{
  "dataset": "photos of arthropod specimens (BIOSCAN-5M)",
  "widths": [80, 160, 320],
  "init": "trunc_normal_002"
}
Rows from block 9, named by matrix and row number. Rows with one number belong to one neuron. Each number is 128 + 32 x the weight over its row's rms, rounded and kept within 0 to 255. All counts start at 0. Numbers have three digits each. After the name is the row's rms in percent of the matrix's.
# fc1: MLP up (model.blocks.9.mlp.fc1.weight, 1920x320), inputs 160-319
# fc2: MLP down (model.blocks.9.mlp.fc2.weight, 320x1920, transposed), outputs 160-319
fc1.589 041:146093177073142172089192121191181197164109105110119091167091125174138179127140055122124121139146115126161149110175118183146117139140143134085123126142066115152106103032165097131158098149083114179183089090061111155107151112147125137070168143105113144145148161112127119085063099098081125139148178119124128083133120125121093174150081133130139131159125090150113103111215160145103134097175143167132143170178071118145170108089164174166153133170133067121153142175068121161128160102097148
fc1.590 081:125142166129157156176166194158107158178178139087150131090104151101132164116104064093097152162090124091103161134124145227162161147150122138120056089108128150074138092154183133115079098108156088095144075116158104146136103127098134159152146148050204126081051127140105113190128102095110175135143069110113095156121150077135188135136147152116150097122114032085174106148125145105114160096092153105109119151113172122135139153138114123138100132078088119126128118140096138159169135122163130
fc1.591 034:141111136171145036091128064122081093131167130150098103126207123158148157068124153071087119131104151127118206165103122119106116132113128164118153102149123069137079086089131172213117121136128120114134097131128120129102114167125120128142097110106115139113146080051117087065181145072157069150159102174091164142112120108090152097127091175174108095119153152168094152134145139117136125151139115121135140036112154138117065175145142104164130117098077180099116183144147096108110180176123088
fc1.592 132:115095152144142141095141164098119154093165101177139151171118147169140116142155140101119106149106124130140097128120117123160166107111050136134139119066136120131114154139122097187150067155093163150164099148157195141060133165130169101108132142091110109077057185090110078091157118118111166133148123120153095161149127104107137168099078180113122114134109181135122112142157130133108194160139147120119100093169162091180173125150166100151171128131145059117132175156091145112138157115181097
fc1.593 085:106124138155152116112117109136096105149143189146124172156106140167135099146110092129138104123143116191110087160088115156156219165113129169107146097148089080084115102097129073165142097139130154166159103082082186154102101155174128182134194130120151110131164091160085067066105135098073134107135076144148148134168155133146136139202100158158164151124105162153161066117085142108179043078119132162122109107064131113132096102135211122110101115110108109135094132094110077116110043156135135
fc1.594 144:082083113115128158094127165150107139119146101149131160100143167124096149175109155098142115110065212152153098110206218160089142150112147146127089137078135105114107094126112117141059168162111168094102120152124097175179118178104132116147158135086119133101063136116168082153116164153153124130122097125196104165176090145080094123136137098159111206172086130174087112212158139135113050143199088131138104114165156108119124107131137113131104152154091076122122099105213119121144086100112177
fc1.595 076:149103122110122146154131084185127199123145127109138145128146129105125128183132155086052148103152150141168143108116050109100077113135149089147102155132084066105152198198103162167075129124135106125151072130086149150154141124169102091112112150124092117173141127109120089067112097095118054120169141096115134033138104111123138113166113152115177120135140175066073178106150149131116134122160137075126135093118153128105130128167162101155150116132082136157151084141124177158176104163189097
fc1.596 064:074156123126172131073116146179110113075146121194157126150113099085136117160153115104132119120113136171115196177108154096116131103110049148122153168142071172163181132157127160118128174129053148069105081129159122133149130119123196063141133173110180081113123163074136159129094200154170127095142146118122156076131153216156078150133164175135088107107195146104111094173096090137161132187122187122159105126144123119090123109137090128188134138131083155114107107081150154154119197171117116
fc1.597 098:131124157132106136127146112100161055145155175097106118210141105076140104055159103063172166081119137140136093181092112112062170222080107146116175139123085047107172160128148183055077113144151161105071131125160169154095143133118120111151146107156089111153106112094125107129157115120161148176155114161103101182183059162119120145124099139136109196167116117115120182160133159117212125119128153143119146151133136130113121096111142104189168171142093141119110187126103111159108131095139151
fc1.598 028:131128143142166156118192105158103112146162144139133116148149108065124093189139149107098100125184100122158094133168104147079138103102131119108091103122075063117084111080183142164094067103160182129141167133104188096117143089115113150119146159063129177157170113163133135144128112141137108139127149168135124189201096136077122112149097093113122156067139134081179164119148117128130105097161114153114164105060182137106098109199179059131091147092114113129144180138095119114123084146065056
fc1.599 148:160154097098124139161188116160116137123182116065117157116163108139078208162138091156131136073129131105134151083167099115129098123090091090119115104092103148119124122096121159133173135097108100148105096114142156124185168098147115109109135108135113113109111150201117107066156147085133104111147100169183153198133130144194109091163116177146108102096049117092162188107129080119152098142146186092063157172103171138127089075149147138110132080197164141127158173128147110148134142134110131
fc1.600 103:092156154161096121133111180152171142079102098110147113100150104155127122117069097175127115174132153123128162146122183134168139126143075161092095130135131186143133152074119140146129148060124180155162131095075089117146176079115176145143085139116138158113099125125094145100088130113110179113158102144181150196093072131191094098105067144158072141089102141169066090139049125105149165112098188107118103085122188107144128104144145119104119153127141067165184134075146150109108089130136061
fc1.601 116:121123145138103147106167164130086184105142182161074123096191082131108177098155138124189133131171175107105146143109119168114128160154125140110147097145111091096084146088143145082176127107061096135074103075116135091180128138089083104162140081106160130118147162130140100248183101128153138081158159097110116178190099131154158035200227129151125127169136133163148168124083144178119151127116098169146118137117122143156133125150121084147208141093083132153172081094138086142111069129156167
fc1.602 139:128153099099157108199142111075112146145122085168132116159096134176138077188068083152126122125113148142126117162119090144097160127166170152130153184205121103093132118190102091097153127176176101156105139072110178096121102083133119156104130194154123188072070139147137183125082059131155142165206150124097121108112153140185173144116136192147141161135127089138075117097157177078126148105156155190129109104156161178128124156122082117083155132126094154138147129193139184162138111098156091
fc1.603 157:119140160046169111190123089168103152130128113101143107116150094125150159183143145120118147054121201178097177161095136164135111107153204100110143150148142085105137098160101130130102203104114077152134188122165135129158085082162129144107046168069135070106128115125088150108079160112132057133145080115049142141138101174093143107101181141161112182112105089098141152172162136119129072115167164132146026109160146162178102155091098160110146153135083096100114082164118171122175069138117128
fc1.604 015:149086221107082158105119084114093118135153133134141141160094101140156125066152093093213145150114152115142125069143184096106149159165125135120107178176108087085042096094124126127103108123105088148142100081142110178147121178108152115120143126127089126143135139134089137151121139167152084111144092140089149112171102062095149116149142164100089123117123124107114142114108137111142124135125184123098057180170176167126154140132146122138177145081064134160070064157126180047124187141158143
fc1.605 127:161155105167107116089090156128119130126085168146131117143226111161064069101130140126143115101175092158154088108129191144144086138082159128098160182164135047092126207112100142146053152125105076125141174149123137113161103093110078148127125095152161120091112141077082105143062148173106132109131137116150130094086116163123154190117151115127105149101095145157200128117164095068166122145127105131083138162125186197138178140131093058141097117120165124184092120128180141154143104162100068
fc1.606 077:128069148170108106092079150116117116230178070096141139113181115116130076141120173151154082125098156112154153103084120184102172084084117173106112092119073112099130130101106158098085091096145108062195117120135170118132102069124204066127114127112076147201145145137144114120082118088188072155151086114157110138154152122086154099183166109107097129146127103164145071094104134066115088118105113154141090125090134158115055119141078139089163141107161141155064118104158124085176115146092128
fc1.607 060:155140138107167100180209132168141154120138093129184178087168111112151093146095162156082137126150128118139115151172076127116062128131111063134080169152069072167154163177182172112082086112118197166131149088122150081138124107148091128110112120123124146214154100128138108155120114097167132135148112159088154097160111129088144063145127095162131131085150142106105106176176156137198093095192170088115144116093106154116131137115121107129109137073107123120187137098127144137118056099151037
fc1.608 098:112137100197128130077114060126113152121147123160093169162113066175195169129150092165162119120128142155195140160159119140129124089133141128121130169106123116128197074108128111120087121171154120092144129123105089129131116114156076089137135185072135152034118059155161128103123110089116107137217138117142122147112112121140098125141148158121125133141126152122163207071185100156115121101147100191106091134187149123132117185182125124130100107187081084107161119136181125143094149097063090
fc1.609 099:138105169153092121142134136093087191136119093107089139138127098132135122088169122171161192126141117209149145162079067123114129123151125106134153106139160153190102135097088158181070118166098152129162127131160120104124093123134130109191083123129150085130110145136145174120155082208051137143153134178142149156104076122136098122078145178128138158192104122106069113107151128091197109100172100118143151138147121139114144150088139135137090111127177108070089129081104113127135201160116114
fc1.610 114:102099162128109163096151119157169111137061151168142101157132093077143142142098136160144132162110177122081136216094132137154143114111123072145123121082172121084151179156096106091121092130178142120142084104125105103083165124152156199092140115084152180098085145114077123113074113104110115153156101118110109134104178134153141091107179097100081114145128152100097138118153173096237171140147136091140152145154201150079148133136125099062087152120092142171145173170114111121106117206143118
fc1.611 118:076133176135111179091147152160123072166094120135172141148138095105124173162129112106159080134129117116118122150103156084079112121131157111146163156192130183130146099170136135110120108136135098105172143145091134098181046165157098172149160156112120170149113119136116084163093158115135103153098125191190069087162161133189085100144021107109097108122054170136117081132122161072110124104110131178079153202090141124164127130136094144130160093132122111148130107122096100137091204087165106
fc1.612 168:143063136114123175126080138097159118167124058140167112113125133122088197134135112126079069104130080171183166122100115067106090092121067161140125050156137157133082142141134119146082167119135148114115141131122105082129144124104072149067070121078145129163065111127141121162099189188103124148135197125097100137143092141092133152201089113087143095106132126106149149109140083121135145081170141137121107130169133097161172125118133061105160086089170117121170137149151108096146139087131123
fc1.613 121:104150166119128154149054149146137127190184117097098082133140161127081145100085101133135159121130123093079074113133148145154178159084110126182119020105129085163141100143107159122139126118121067116149134156117091199201129172131111103107111105092163122067184129104112072188124148112121144114105154143095119205089113092158137140165066172185141118078158126137107103177121104145185190092133128163115136167069145097161081093105095144176076085115141171170186130112113143136118159177116128
fc1.614 135:200104148121087090148096134077107047176095142108142141123178066111110139087143130098088196150075106128059090139189059150127144116145083099139155116121067150158109107110059100144134132156127113132122136188116158175132131108128114104035148115159128131106129140149119183085103161114125158131140155145073177128055165164149114111166136096097145112114203174082131138123130137160152136159132156134111116143129133125118159140146124170161100117141119125144081120082041138196078199173151121
fc1.615 049:113132187093126179139149132104108115181147093170165150159137165134123142134182124114194159137088109175184173149097192083142108089188124159116114153147142090119116138111142121113115085089092071126125065114076094218081160101193124129105152124148141117115149186101141152153086162157190139172181078105117103138123100075129135165167101093068130205158116085167118117060128107126090117107181138048089124104153058152167072175151129174159144123106101117147148076129122131085130112164108139
fc1.616 041:155163133042167142110153140132156193113172115170153163184127098136129138138130100130158125109172117097071136105121106097144088078136129141120095154180057146087120047117107125198098088123136085144108175076098119094163164094122130091148094201149136114101135173129159161175105075132130152118125236074114099075122085135138111104106062087141138116049138070122155092145116166079134163105118172122157225136130128154114177144124144108108129159105063085098118142145090131185124146120152143
fc1.617 083:109155114169147121148024092144175085118165100170090190073094053111192123119135192172143105122130082130162180128137105110077118155122145144160106121125131166169163181117179131127111132092114106128146158136126135115161104100075131140135119087174136152082129112131130142182066173108146102093156134106154167079112134189095116067136101119104116134116123090162119063124138097110123134121095123114138120153166149155119185076165139085094081136068068158097114033112065175156144092110070132
fc1.618 053:113120131110151191173147086126089144096186129180152108111117080173097057198122161129128108188133131102180082124104137134101141156167149148161169123138175154128135187157119110153126160118137156127139167073176114093115140162143096146126114084123129162087119132109125068142197097088118129207183151113124163151088167133134140105113133092168158158137194081092085132090102131099187130156122060129084142178129101161153144172133123121075139117072077111109083090148101075078149105096126080
fc1.619 034:139073130135128187139107176131155108062144120172084173060151136137124127158134141051131141139146087131100124127112219060101104128165107115087121160189125117121077079134117177171116084171079139145135184124095098138116140105147148083139140208121165128128121193140145188083088117138126078138101141137158138148155144114091151110142111123102139106160121074081114052242117117104134074145100191124130146151125114083105099110156105102147145142128123151117182144108075143117116102081132151
fc1.620 047:079136056149130118129087136160084163057146089116118066126097178077172125177139095123154153240086093169152177107126198096135143106080089150152139108123122174126111135156156160164169114151151098118169103171121112160180071195137176064103141133130093123100139208075075101165061154114148123159066101168054178132152167101129120127160177091108103110155128100112149108143110192114190118144185167109166142109137068103148170170162079145092166128108107116180128138127105121125152120074184086
fc1.621 087:101104109114168095146127104136139118127115094142186104146088149146145141091158125123204091124147184061106118070135113149166102140120176138128130067139135119066111150130113107098147192146132099076104105144160061117120102114122187175187149059103126147146109135140099098056199132166160198130131084110109130138146146032145116119087097093134101137135076117113129109076164134115122093110120099131147124118132134176184060091126084150083114103099135095124115164126110070136092127120127120
fc1.622 021:099098128121151134095108140099142078074169117118076188108124134114142073167156151150166165085134081129119149167135135089103103132054114115181138126146165130148170183186105145101143077212094052094084097186177134164148145146177157128162121141151099122147087064095107158097155111167138116153078076084108163141126118136128118132087136121092154147167099155117089074209120125133104169100152156145145139138133086174104186142196109132134139065164128154181058175122172116119134119117096152
fc1.623 146:093122133166161084157109123142155134100129084115187111117092134151133115178134104129132157095130108115072116229114076144139125094114148121142137159166086212097115150130171120153117153101139144166122082134104161164140127132167184144136159162157131070095126104097098135100151105129133084091147102096119128054217118089152114134115152110190095158142172120135089122149156077104153166091130108102090087058147109101081112133162103091082121117090143119111114177084153131125111129128194170
fc1.624 149:130115182027163166182110132103113200112175153150137187102132117114109125111153094145088099100167111110112131156085145115105139116119117127129122137127076092109129058178149139144111174116104158187154072160100138137113154179091135106052114121095119101166084200158099148092150093121110160118163061097145140130122125136127172130131156131134124191135143143133182150101093112098151159074109158124096129170211077114115159158087153104112164149123099160132159209145135116098106081139132121
fc1.625 145:136091144174160168129168155138147128130150150135172164131131120118116139120125080163136151098127184127111144096104096091052162107120145138171149177120157114127110102139170125081128088190079133116105132181146145102157116136150103105156126118149112071157097118105152086169155164153150111112134100202067106105081110120097167086103143052151093055119142190182135147138125119198127123120070238118090175173131121107127083156134169070166106095124092147160136153152190106155112139169126128
fc1.626 174:067164129160144131132132181166165136108124157169146162127111147149104117175065115151131140153122109162141149110146127173106170117111144188137069134110175083102178139135112082139107134112122178166130093089133140159145144137105157079136155131095192146101088114084056151069123110189112195132115109122206148135136069111100131090108131121084140125167096079137065079070117132160135094151144129118092189122153084143096140073117197223126125109117144195131110132069140150045106178100136091
fc1.627 145:134145087088125099148113151131153145101131059104099111095116190126106124115156158112154112176100166182106145118075157114146155045095122190176152116141108092136105143173190150096153115117106111114146090142136096147086148153166143164126184109090134141130113088071143096123126169055124110045073202126160114127070123158105170109098145058149150027173167077068133099117120128124182137182146133081152083142139093099173195125149148170126130138099115135151145091090128156099131154155122113
fc1.628 107:130107094104118170149068138182140151093129128150172068120160104161120106122173133112132139102146149171198147141092096150118121177139120138142157121168168098193120130123126182135141165129134142105136196150136106108142110050111119130094136096108094126097104109123121151096098129120150155141182158154040126189144134177118097149068107070131108172184107128103084174132145119102135141089098156109125142092127170116118133118194117178093082119115093120107126079134061122084141103153155112
fc1.629 049:157135165125128103093129139131115131119154139179117121071095166107162127089137095153155057092108099083092132150087129166119151115103109106157138101120116145099117130165131158079079156105093117131119115112174087146095155192066147080197167172107133122092106148076104083161131150152176072184159168097076152090091126120113109117140122170127145101106126145141112132147098169099163155139107122152058205179091150125156034137135165117213159098120081167120105145110086139121145202081159048
fc1.630 137:109063155121165166123096156122127128146101115124154118104147108097132074105135155135111120131124137148190093123102168165138156120139103072128121130155152089084115196158133114130131130132133159177125114121164142067056107117160096179113119085143136134188094068102135142133115158112096116136139113134177165112132114092103144157149130161130152196131140142159100114124173182101119064119164118109143100112112161102136131132120098116143165177141182194118107125156058149143080187088087157
fc1.631 074:139165094171120085216074085129113158164127086111155111059092121072114101158113168169107133147123088160166114132145116153123133170117126162121181079093146126142178134147128099080100094157080190172102115095137118165144134112116147126106155100184168145099115173179095155122113126114057118104095134179093163064118059111143155121122170121140173147172137126108116084105061176138150111092087147133130102143137127131165162064167132113176140164197104152086176152105118127125165078111073068
fc2.589 044:068107105125073097154068103119137054131109165146136141200036098111134153138171177121131135111129100099144171145143131123127119140142099174113074113117201053137175169100182122154140079139138124117169107142137137141127106142079183168125131138164178088159074126151115198173141149174157120100097143089204122109128108151092115084142158169138061123153094129138107141110175111132196119115173110115215161124131137082158166212062124150154096164104108086169158090153100171145156141112130203
fc2.590 076:181170128141125114122169112144121150134109115142129105130144129125110054091167073119089153150124187155144129144090166137148185157131084060130011076143107146092183085100101186148136113146118103116167141140096097105141125110147102160097093128073069119039130126133114178192184106178126102133119171126064126117129159104150130122088067183202134120190171207128116133113171112123095080133115136095117118129150123105087148105093121145115079113080182103157160062042130184097135127081129152
fc2.591 038:105121134166059135119139142121107125083131136139070127084098151082126174115128138104143136105078080144122158116090091138166081142149153209117114072159121135177157135101159128099114177128123134130181124125203106146148176132105122085139106144128139139139194143130207124122166120165138042106109117151168131141096166114131103115117153106123148214134223148153133163148174134123188105122025111128132121027064080110156113125113161103159127115180134107120062163143106147133127112087131049
fc2.592 140:151184129098114126120117132126116117146105148147136064114183132051152084130117173159165127029058161128126104147126094119143127129133117095137107134115116184110075087093165072093117124115147117128150111159120145143141118137076161116128131101138172110160153059139164095108124129128119102173133075155126111128119161165118150119116209075113171059224111205089138160094084136173117112119170138141109161094115133129117117087113129137163156125148164147169153135077118147098140164189133164
fc2.593 081:119074119059110120163173128150083119218130119166147161083104112145140169151122146095186149156136131165126135121122072151146081123119172096138128131131044117158095099184127095130141106154145151149116110102120075120100160121128185141144124136133154127079169092100087139155121112126125158073154064128126123086133154173133126095073110089145128154161128160128045067142085149110111176133139113182109105115111116155166120158112134104090166133174102163149066122130103124159117147136114155
fc2.594 162:178110111165139152163132138102128133107104138136120151128111131060091119195055134141079125157084114069135146148112066105072129123145142121140177187150185160112164041206106092119150101161134145118151144106129127132123118103161120111121102125167163139125076073142088063126119137177134095124148136122089124163130127137143170130133210077086116149142075084155128120126109131144132115126141092132104105179118058095092144186105150088052128083125171053113141130160122196146125110102113174
fc2.595 084:117099128134067124146114179145124180137098139162121112124132125086125163197117131130147131128104077090131188170096208102153153134132113146131152117125121126123136064161038168081141119143129195145164103177144194139158122145147140052129104140133100109142143095104153148132165137059131139107101094116130115067193131190146109114147122125160074173190122177092125104112147134119155187125161106114065136154123041115159031110011143090101139102191143041099108179108156134158150143136145191
fc2.596 064:225180164141083112119163160159127113047149097121113093147189130109080122085174182095081131164148141148117150178144158133175165153154103139147145078122100196154152111088128073124153153123133121096146135113187076076136154132084150117155118159213105193169100146107112134137064130159111075119117114141096132189102134104146162119094151130057146161125146167131142137115094113120155135133077155181072106164098127161163073118048138070183114116091090016137100187114104098110118191117153078
fc2.597 099:134176149110157103113163174101135106107176094085108155197177122167139117180142082091086131132111118150129149081131113174123121164128154122129134100143137105097079163114119135135134174109115105144108113106058135145118114144129149172095127096191090165122194118131154143178072147123158179090164149132148124134201105121155079149111191136126174062132159183139085128136123125119179116126126117159132130148115103123147143156134106121112075134202136129133188094126103121132142126064144182
fc2.598 030:182176128130143138025148132086134126102140134149132042128103127165107125192157203108153140101097106127132129116073102101145135136135152107126096092149117219140156150089114136119133117125121199092131105119124188109111141116141139085123138150166082131082096090143122042138205120143115115168114147124116108182115127207104095113109113148100092115157115099116156125181140146103159182133118106129107144152153023107110088113149141103099049111182148119137092153110129184161136149150121234
fc2.599 138:192166105111023121175066093162099180131147153119189144099156129129096032124121150129123136147112142129126127126118147115144151140124189111113115052141115116120114092126143144146117154114122108138114096135152080137142124114157170103141094143171119123133178113121154118120081147137140147154123130128144118094073155137129153138098117153107147149142085148129103110046142118144125100138187123044073096168120096159121194080107112110114107121160065109128171157158092128141120063098097129
fc2.600 093:016160116143144114152101104160105100098133106118119090157160108105177107184181139062124144169133139152095144100115061142088222123138130137127107094141105106133128110096168128122121192162119138108099119123109093098109135115170116101142138125070169099195209081137108135062172132138159016121100142096112137093098111186124159175151144052128145092117152116144117110164069127144095148116129128105112126060127124172120139182121108132206106135135109155152220074141140135152145133128121107
fc2.601 118:137140150131134100136147094093139092156130097137169111223150101089117105119172146150092131103130127118137162124081072188119038151168131100131104115176091171114111188155179153125099093166130139150159161132172124119110146104085164155119109165078187128152169099129106185133200134135135136147154135150150134163138113131127161138116163166175114136154131110108103146107159141128209154131157111169136120056137167105120114125106122154156096103176056128087104176052120102102135146165114142
fc2.602 144:080154149085100151115094125148148109149111196157121154139074084086110196140147087055135122132123162139177148128124096158084142115124126120146152199122127095139138104097149126130101140132114105133181143128095097116151131145151136132106140129147031099119159036140117077098153114065134152147105105093167119131128083106094125180178126164120082093125100138154117105110101126131066126134113123132143120130100132089140089113096142123103082079101114193098073142162129087133151192216104164
fc2.603 155:165117136148131131159117177153161157144151161142131157150182118158143131176144102114121130116082086139120116114101103145133121121127170154115171159139105131125122091073113116103105193146135071124152119130194134133101153118067151124101139106132133149210185132130156165078161136154126190104131088138084115052120127102120125138099188110210139114160147163152117127178134107123099164124045102069072125058117084146142062082070147097174154093085150038133059128182122125117123164160133169
fc2.604 019:160125099112064118124133124125103056112145128108171091114142157170146163151117138119148110123092127186122135106097170129113090152139153132126089181144065067167099111144138118135107149134111121124157115192128187109129134198156159169118138143152080104102181157105105144067122101161142074124128134161117145052138155124147155131218135096092161150163095105133133146104094102126114137133110165124082155006159149130145126173143099076149094171154132029142179069139148097155179075118130141
fc2.605 130:154132117159168127143140154122098138144113213103122163200075132205140073179134096148162137128114153102137082113132208162110171108120092172116177137131112209106174128107122125113115123106124115117067100133236152137144097103168092086144159137121132164166120071133114149120141144119125165114184139151198126111085188163124105100131138134112120170069059100147096153100096130130159145135162167150133135141152116167143083155171132110127134139143123086156191150142173090121132108104125157
fc2.606 082:156111078110119139097164105166133117108190128107116105141125147133108120137124104125159147108070129034107113100114104107117098148132119146129159050162101207111072089170088104176140169120131138125130153136062147126130144078110167141153162109121138085121134116142092127136156128213151147175070151123118117143171171155122111134149143113119120082170112110132099148146107099118151108130181080100101110081159085192156092137144155123106077191151180168151141178115143147135129075214120125
fc2.607 062:102134146140157108123116147158129125079117174123165148152118116149082160221085136137179107123146107142136171125122133126111129133148152114151141112162125172187091062146107111132102176153122186113094135172120182116152120143139095094151099130130146146140097054123118036124170101179125081128103135129121145138096084174118148135109128138119127137135121147116181094143126119083151219126097091101072138130114117149204089153050125110058113104170128096120138204066122158125140143137119255
fc2.608 089:155156131084178125171162213105142099179174169121144144125146121138169202125102097152133131081100150107113129157076133121058102130157148143132156175152146120185125168098108123163132187122149160154133147090195141156132124119188131142095092103194136124154104149140132090128136108124158123158064106123185105090119082148143091125079170080145083219125080180112125159102098133116129167139108114173126115116116082133189120148099112186132163118113141235105178122127104161148117108118120141
fc2.609 094:099171154125101142114073138105143112066124136128156055134125109152131114148123183199154121149112138134140104095168100140138076129140108150130108116200124131029206073054056123151130147117161093151131139135074195162155116069150074123115124120137173112057093145148075113126095146117127152140108101109126134147106141136137119146136107130133103136149106156150123104136072146143133085120164148098143096023099125092147145140128123161115150088171091079084042085093122091150146127159132120
fc2.610 106:179159146112072123144139067158125157073114086145083139119174123149139141117048075076142130135151122109133176106168099169105191115111144091127143208195130144124128144159126099124147127159162118122115114150133077110139120116168079140097144126128099132101116125137104115133132138142131131127148131105183144098140117044139121138078146191079131119138117134110146155148167132140103145112150101154131132084168107094105123177116136134122067086109109159122193212199169208162153129197133160
fc2.611 103:102113128110141125064174123109104101154142093146095101103175118142084135136070089093136117126066117119120112151173152117150106169133131162143126139142171089186168094150100106154128119148144129137123107137124152128133153151124093123125137113148118106163114123158174173129037118166115115144121140134184122142173117126141069125128128116131137166107051104153138101095066149125126085132169096162131148157174170087116146082101112113158070071167105071155175144110145040142135138184132207
fc2.612 164:070114128122120118084142148085126113080102188156135153138135119177155104159074082143153127124199154133131077133177148121137221109112125121142134061135170109177099094087143174149120152147099156140097158138069191126126114117128113131127154158148141097163076147151152083110186134124128103149118156096129107126187150158117138126095135126139138156120145105102135157024140105123132055133080131137137110110179219146249202062125129138098114074154115111090141126149112121088130159116136138
fc2.613 115:116132177116141154129121103084152120154125191153117144052061104065151114118128127092126127158132129115117133114150078126070163144120133112117077144142073160088231075132061195093125215091107112134167107072149114115128120132122140117128110111149108126096058105117140153141130115141115047130161122113087117138138131154090148135140124183183148211110113158103162154081114176135084132132162110152093093091118072089112146114177100169125109070129119195166077130079150100098113110109125085
fc2.614 138:143052131142138144163161149107055160174167182129125127049142100169164115162182145150123128169147138088127133144165132126103159127133118103117142080139146139100114175158085156078106065107115127089109139096147116109129132132123106125142121127063098144113111133172178125115155134107140103118161152117242117141079139127141139134164160061101136100115083138138112133100072113086163116119147074163119126163162153097126072064127136147115135141064157105127094177179113122155141106188143070
fc2.615 046:138065140109052125086108121097112180141125155121120118056148149165085195106142112210156132095101119180134142124125202114082080145101109132144168051073117068152140115168090109141145129133144156144134179128170076155147066153073162109093179155124068105121108163127166101154168144137118151138077089128112137110111095110126131134174132164180113044101143178166109112083169094115187132117127133137161091160114126100204101173096143098157131140150089117115140036129117146146142180119116157
fc2.616 040:088139126169136131173078095191171087085162152117125105117101110141115137073173128105153131097155138205135130151080120125128127116135112074126059200122147127118119152096134091107111102166110117144132103149071096121148142121132164187109093118109110122092139066134168097117163122105127035171086091108117098170138113107114138130108123213111146130167180146155074112113142114122116099140156142158112105112126114157090118181121133080135114131122108169129176090050103188147140180139133193
fc2.617 086:151139120095114101127174148145125111099118125152125151161102132163116038160115092058122129099113133128118115168170088098083157131132131131163127140106118088140156177158181113147132135090146161139098119128152102138137133110121117107102109131078155120130085098125140164143078150175118110161098160119117160144113150163158136129161151113127112133103129155102212064103154149106141122119220088123168103121099141135135205182134126146122169158080099087060078160067102119145142177132155163
fc2.618 059:145059127131096144111160103206115134163130113127114106206193129122096123142082156216135117079174119083131134126045089107078170130137143162133105033120133135203039076101106105134114172159156116125141116173118190114127129084147124149134095170206103149204152092129127134101100158114115119152174121110120128171113141097115093112132117168155111065103162140170179170125120134093089142113116109139131114129061154130197083178097103174131137117175110157099171165131124122130125130129130179
fc2.619 036:153107131128117106156129149095132119112122102143138085119176147114128215104119114156134137124156168183116111135140212168118185117138148081161123196088109097124157135122078118107109102138139149098109118133106115140128161115159116111116114161168203111148125094114140107094187135115113104162132136108139145124160165089136121133191134155174151161096113172135163072150167165096093101130074159090069118099150122115121167145067135126109126164123137119134136161046112164159152078110159192
fc2.620 056:132207100157127096186133114167105124060127077137134177122184170154141147148145153134117119158132111093124099140154197119118226153145143111146129111085114119116116103173121107128133138167122130113151160123133104139128152099020123095129137101184155178122124162109144151212133132136111121135140077138065144087119193128102110147144140088125110149166139195145184152090124115160123121124121112155113088082167136179151173140090122113134089076111113081012038133130167111114129233139121095
fc2.621 075:120162158156169100145110162194108129101167152122151169113073135111145062119174145109070137133091123146136164075171208098164116120174145169112170076160158181141152081103105125140132081147132144086106154135242125112138103130111123077129166154097101114147128148113167109097094154137112181113178144130075122120153110158108145121098119042125156106147139095142149125091128130139092079139107138108152069166114115147137093051171134118158136148150148102096077197142176143135133100103128190
fc2.622 024:164143128115080131141130120154162196134152124161172079127169172135133166106173110159146103115107114157135187164139188106148121113138176118115133078036139168121151119121102112158140143171122064125080147160151073102129157095087113136166088169111143148156200172120127096166093098123122190175097102121119145148220115132091112124132170112136121104152147151146142124050112120109126150148192142141107118106155123077134183161146106134091100075154155105123047143076134184125143029112128124
fc2.623 164:149096150115109142148135136051119111152147173149163103152106130151156095230162137092132127183144137084134142165115170155124123143131122157106138125101153074109194160161101135141116116099124149083126202142144213137123104111071123121137119115092199126118101107129150236109086137130138120148155113122206108101121121222100150112182148157118146112091156134108133089084086153095170106127093125105120107133133133082144155115070128149160118115064153134137131152123169085105118068133133182
fc2.624 138:158126136145142140132090057096124136183175142108127105078088127143126137165127170151106109142124137144116123164089146157175120138112155167154088103139103148142147208168094151125137100139105091117132187167115175120130139135078091103154059125129096121059097212133149125152136119122148187167083125132101082135194137101109093113154126162174092088099155178168177084121211126141150176129103124156084132192128173132100152179122114192150172147136031094182164066140121165135113128117136096
fc2.625 155:210029111105147106111036111152127155077147147108120100134178149125127109071114151152171126122159116154101132085166099126153088111124117117096123159124118131162158146144133120131116120146109158147158138111182054139136141111086081037184116144117167135129142124128128109137112128175119165148098100123107130156124097162131081152114118110044149160145145175090162153089132109117158111135098173135074144194085060101130101154154130136124114139135124162173101175058159102173138046118127115
fc2.626 187:172073167160147112138110085125120112137135096127107138116186140116120117147162044091152127150121149149136085154098106119159171122152109051129219144140117131086145140131143106125126118135154100144156163107137153140128118112192154112134132119102124097160167119151132130091129122094112093108106133135169124165105133141102110135118101108123093092059123172100132112136135138160129173120140113144158109190101072091064162140112109107024162137117051147121057208147175126083136101153138053
fc2.627 147:180165121133130121138177185138184133095107125133152119154140173185127121081101145110186134105165129159124167179178126114169141118147122108132096131113165130131077165081203121108129164147123100120119155097162108145127153149087137135119148136182025119193128164128127133127142145028124127147123118119122137155165094160148101124084137130132163102153121084122168115134118128131080138133103250102179130139165097140050159084119113128155153124124059140132119155149158138101118149125136088
fc2.628 121:126093096139146126118155178113113157159105166115135104161170110169100174155133134122184121152149130096128109037074096094110146112122123119101157138132178112140100116179145126101138160129131031087116111100151175133113133118064142151101121135170165127105096109156118119093120133127138187102119147087015131109167102077128102127116096091127126123111100165071140132159125105158065117119084124086150132102080100112124063141137140120047165110162125127148194132191126144151109154107128135
fc2.629 055:090115117155052127087174138189124092066121132123118103148114115103123133174142104151151133181092167166144164145081073134126107145081166199129029115105132208131160108116041169085143187157131132130161096093181086104136155129144135155138166159162140143142137093128179174140122127112119127120127141113151096140005105154130131104090177158097157211094164084108124181092117126148189115129092094152019126239113102088155076104118132114163147170159123146160182161099105132168120108089125143
fc2.630 130:092168099114058127102134090096133172208075085138135141087184142128118138150100115108144141113141134091120083180146087149131143114121169157095172152159135120093069120164132114153128161116133101106097111164063169104118143121148149157128083127131105146141180148105095174166120102147134108102087123136122141139212132097134135124051106095100158184132112146131142163164105136128080105123123153172110118098174064099082099207176118124135160167140112131074158184131101115125147151112119213
fc2.631 071:164180105168095121095157130148144104137142183131120201125161155152103138087118161180123116111080122106125149145116109163133156119140096115119105127135095191051146119149133122112133123166138092113147154136107211185148135118083124111077161118086100069161125126106099154111115139167118186137137162112098115137117148158095144103151090201120124108149120148165149004117106102126153088140158147146150107162193155198078119108174148139126126131163108105186112162193141116142126078206157155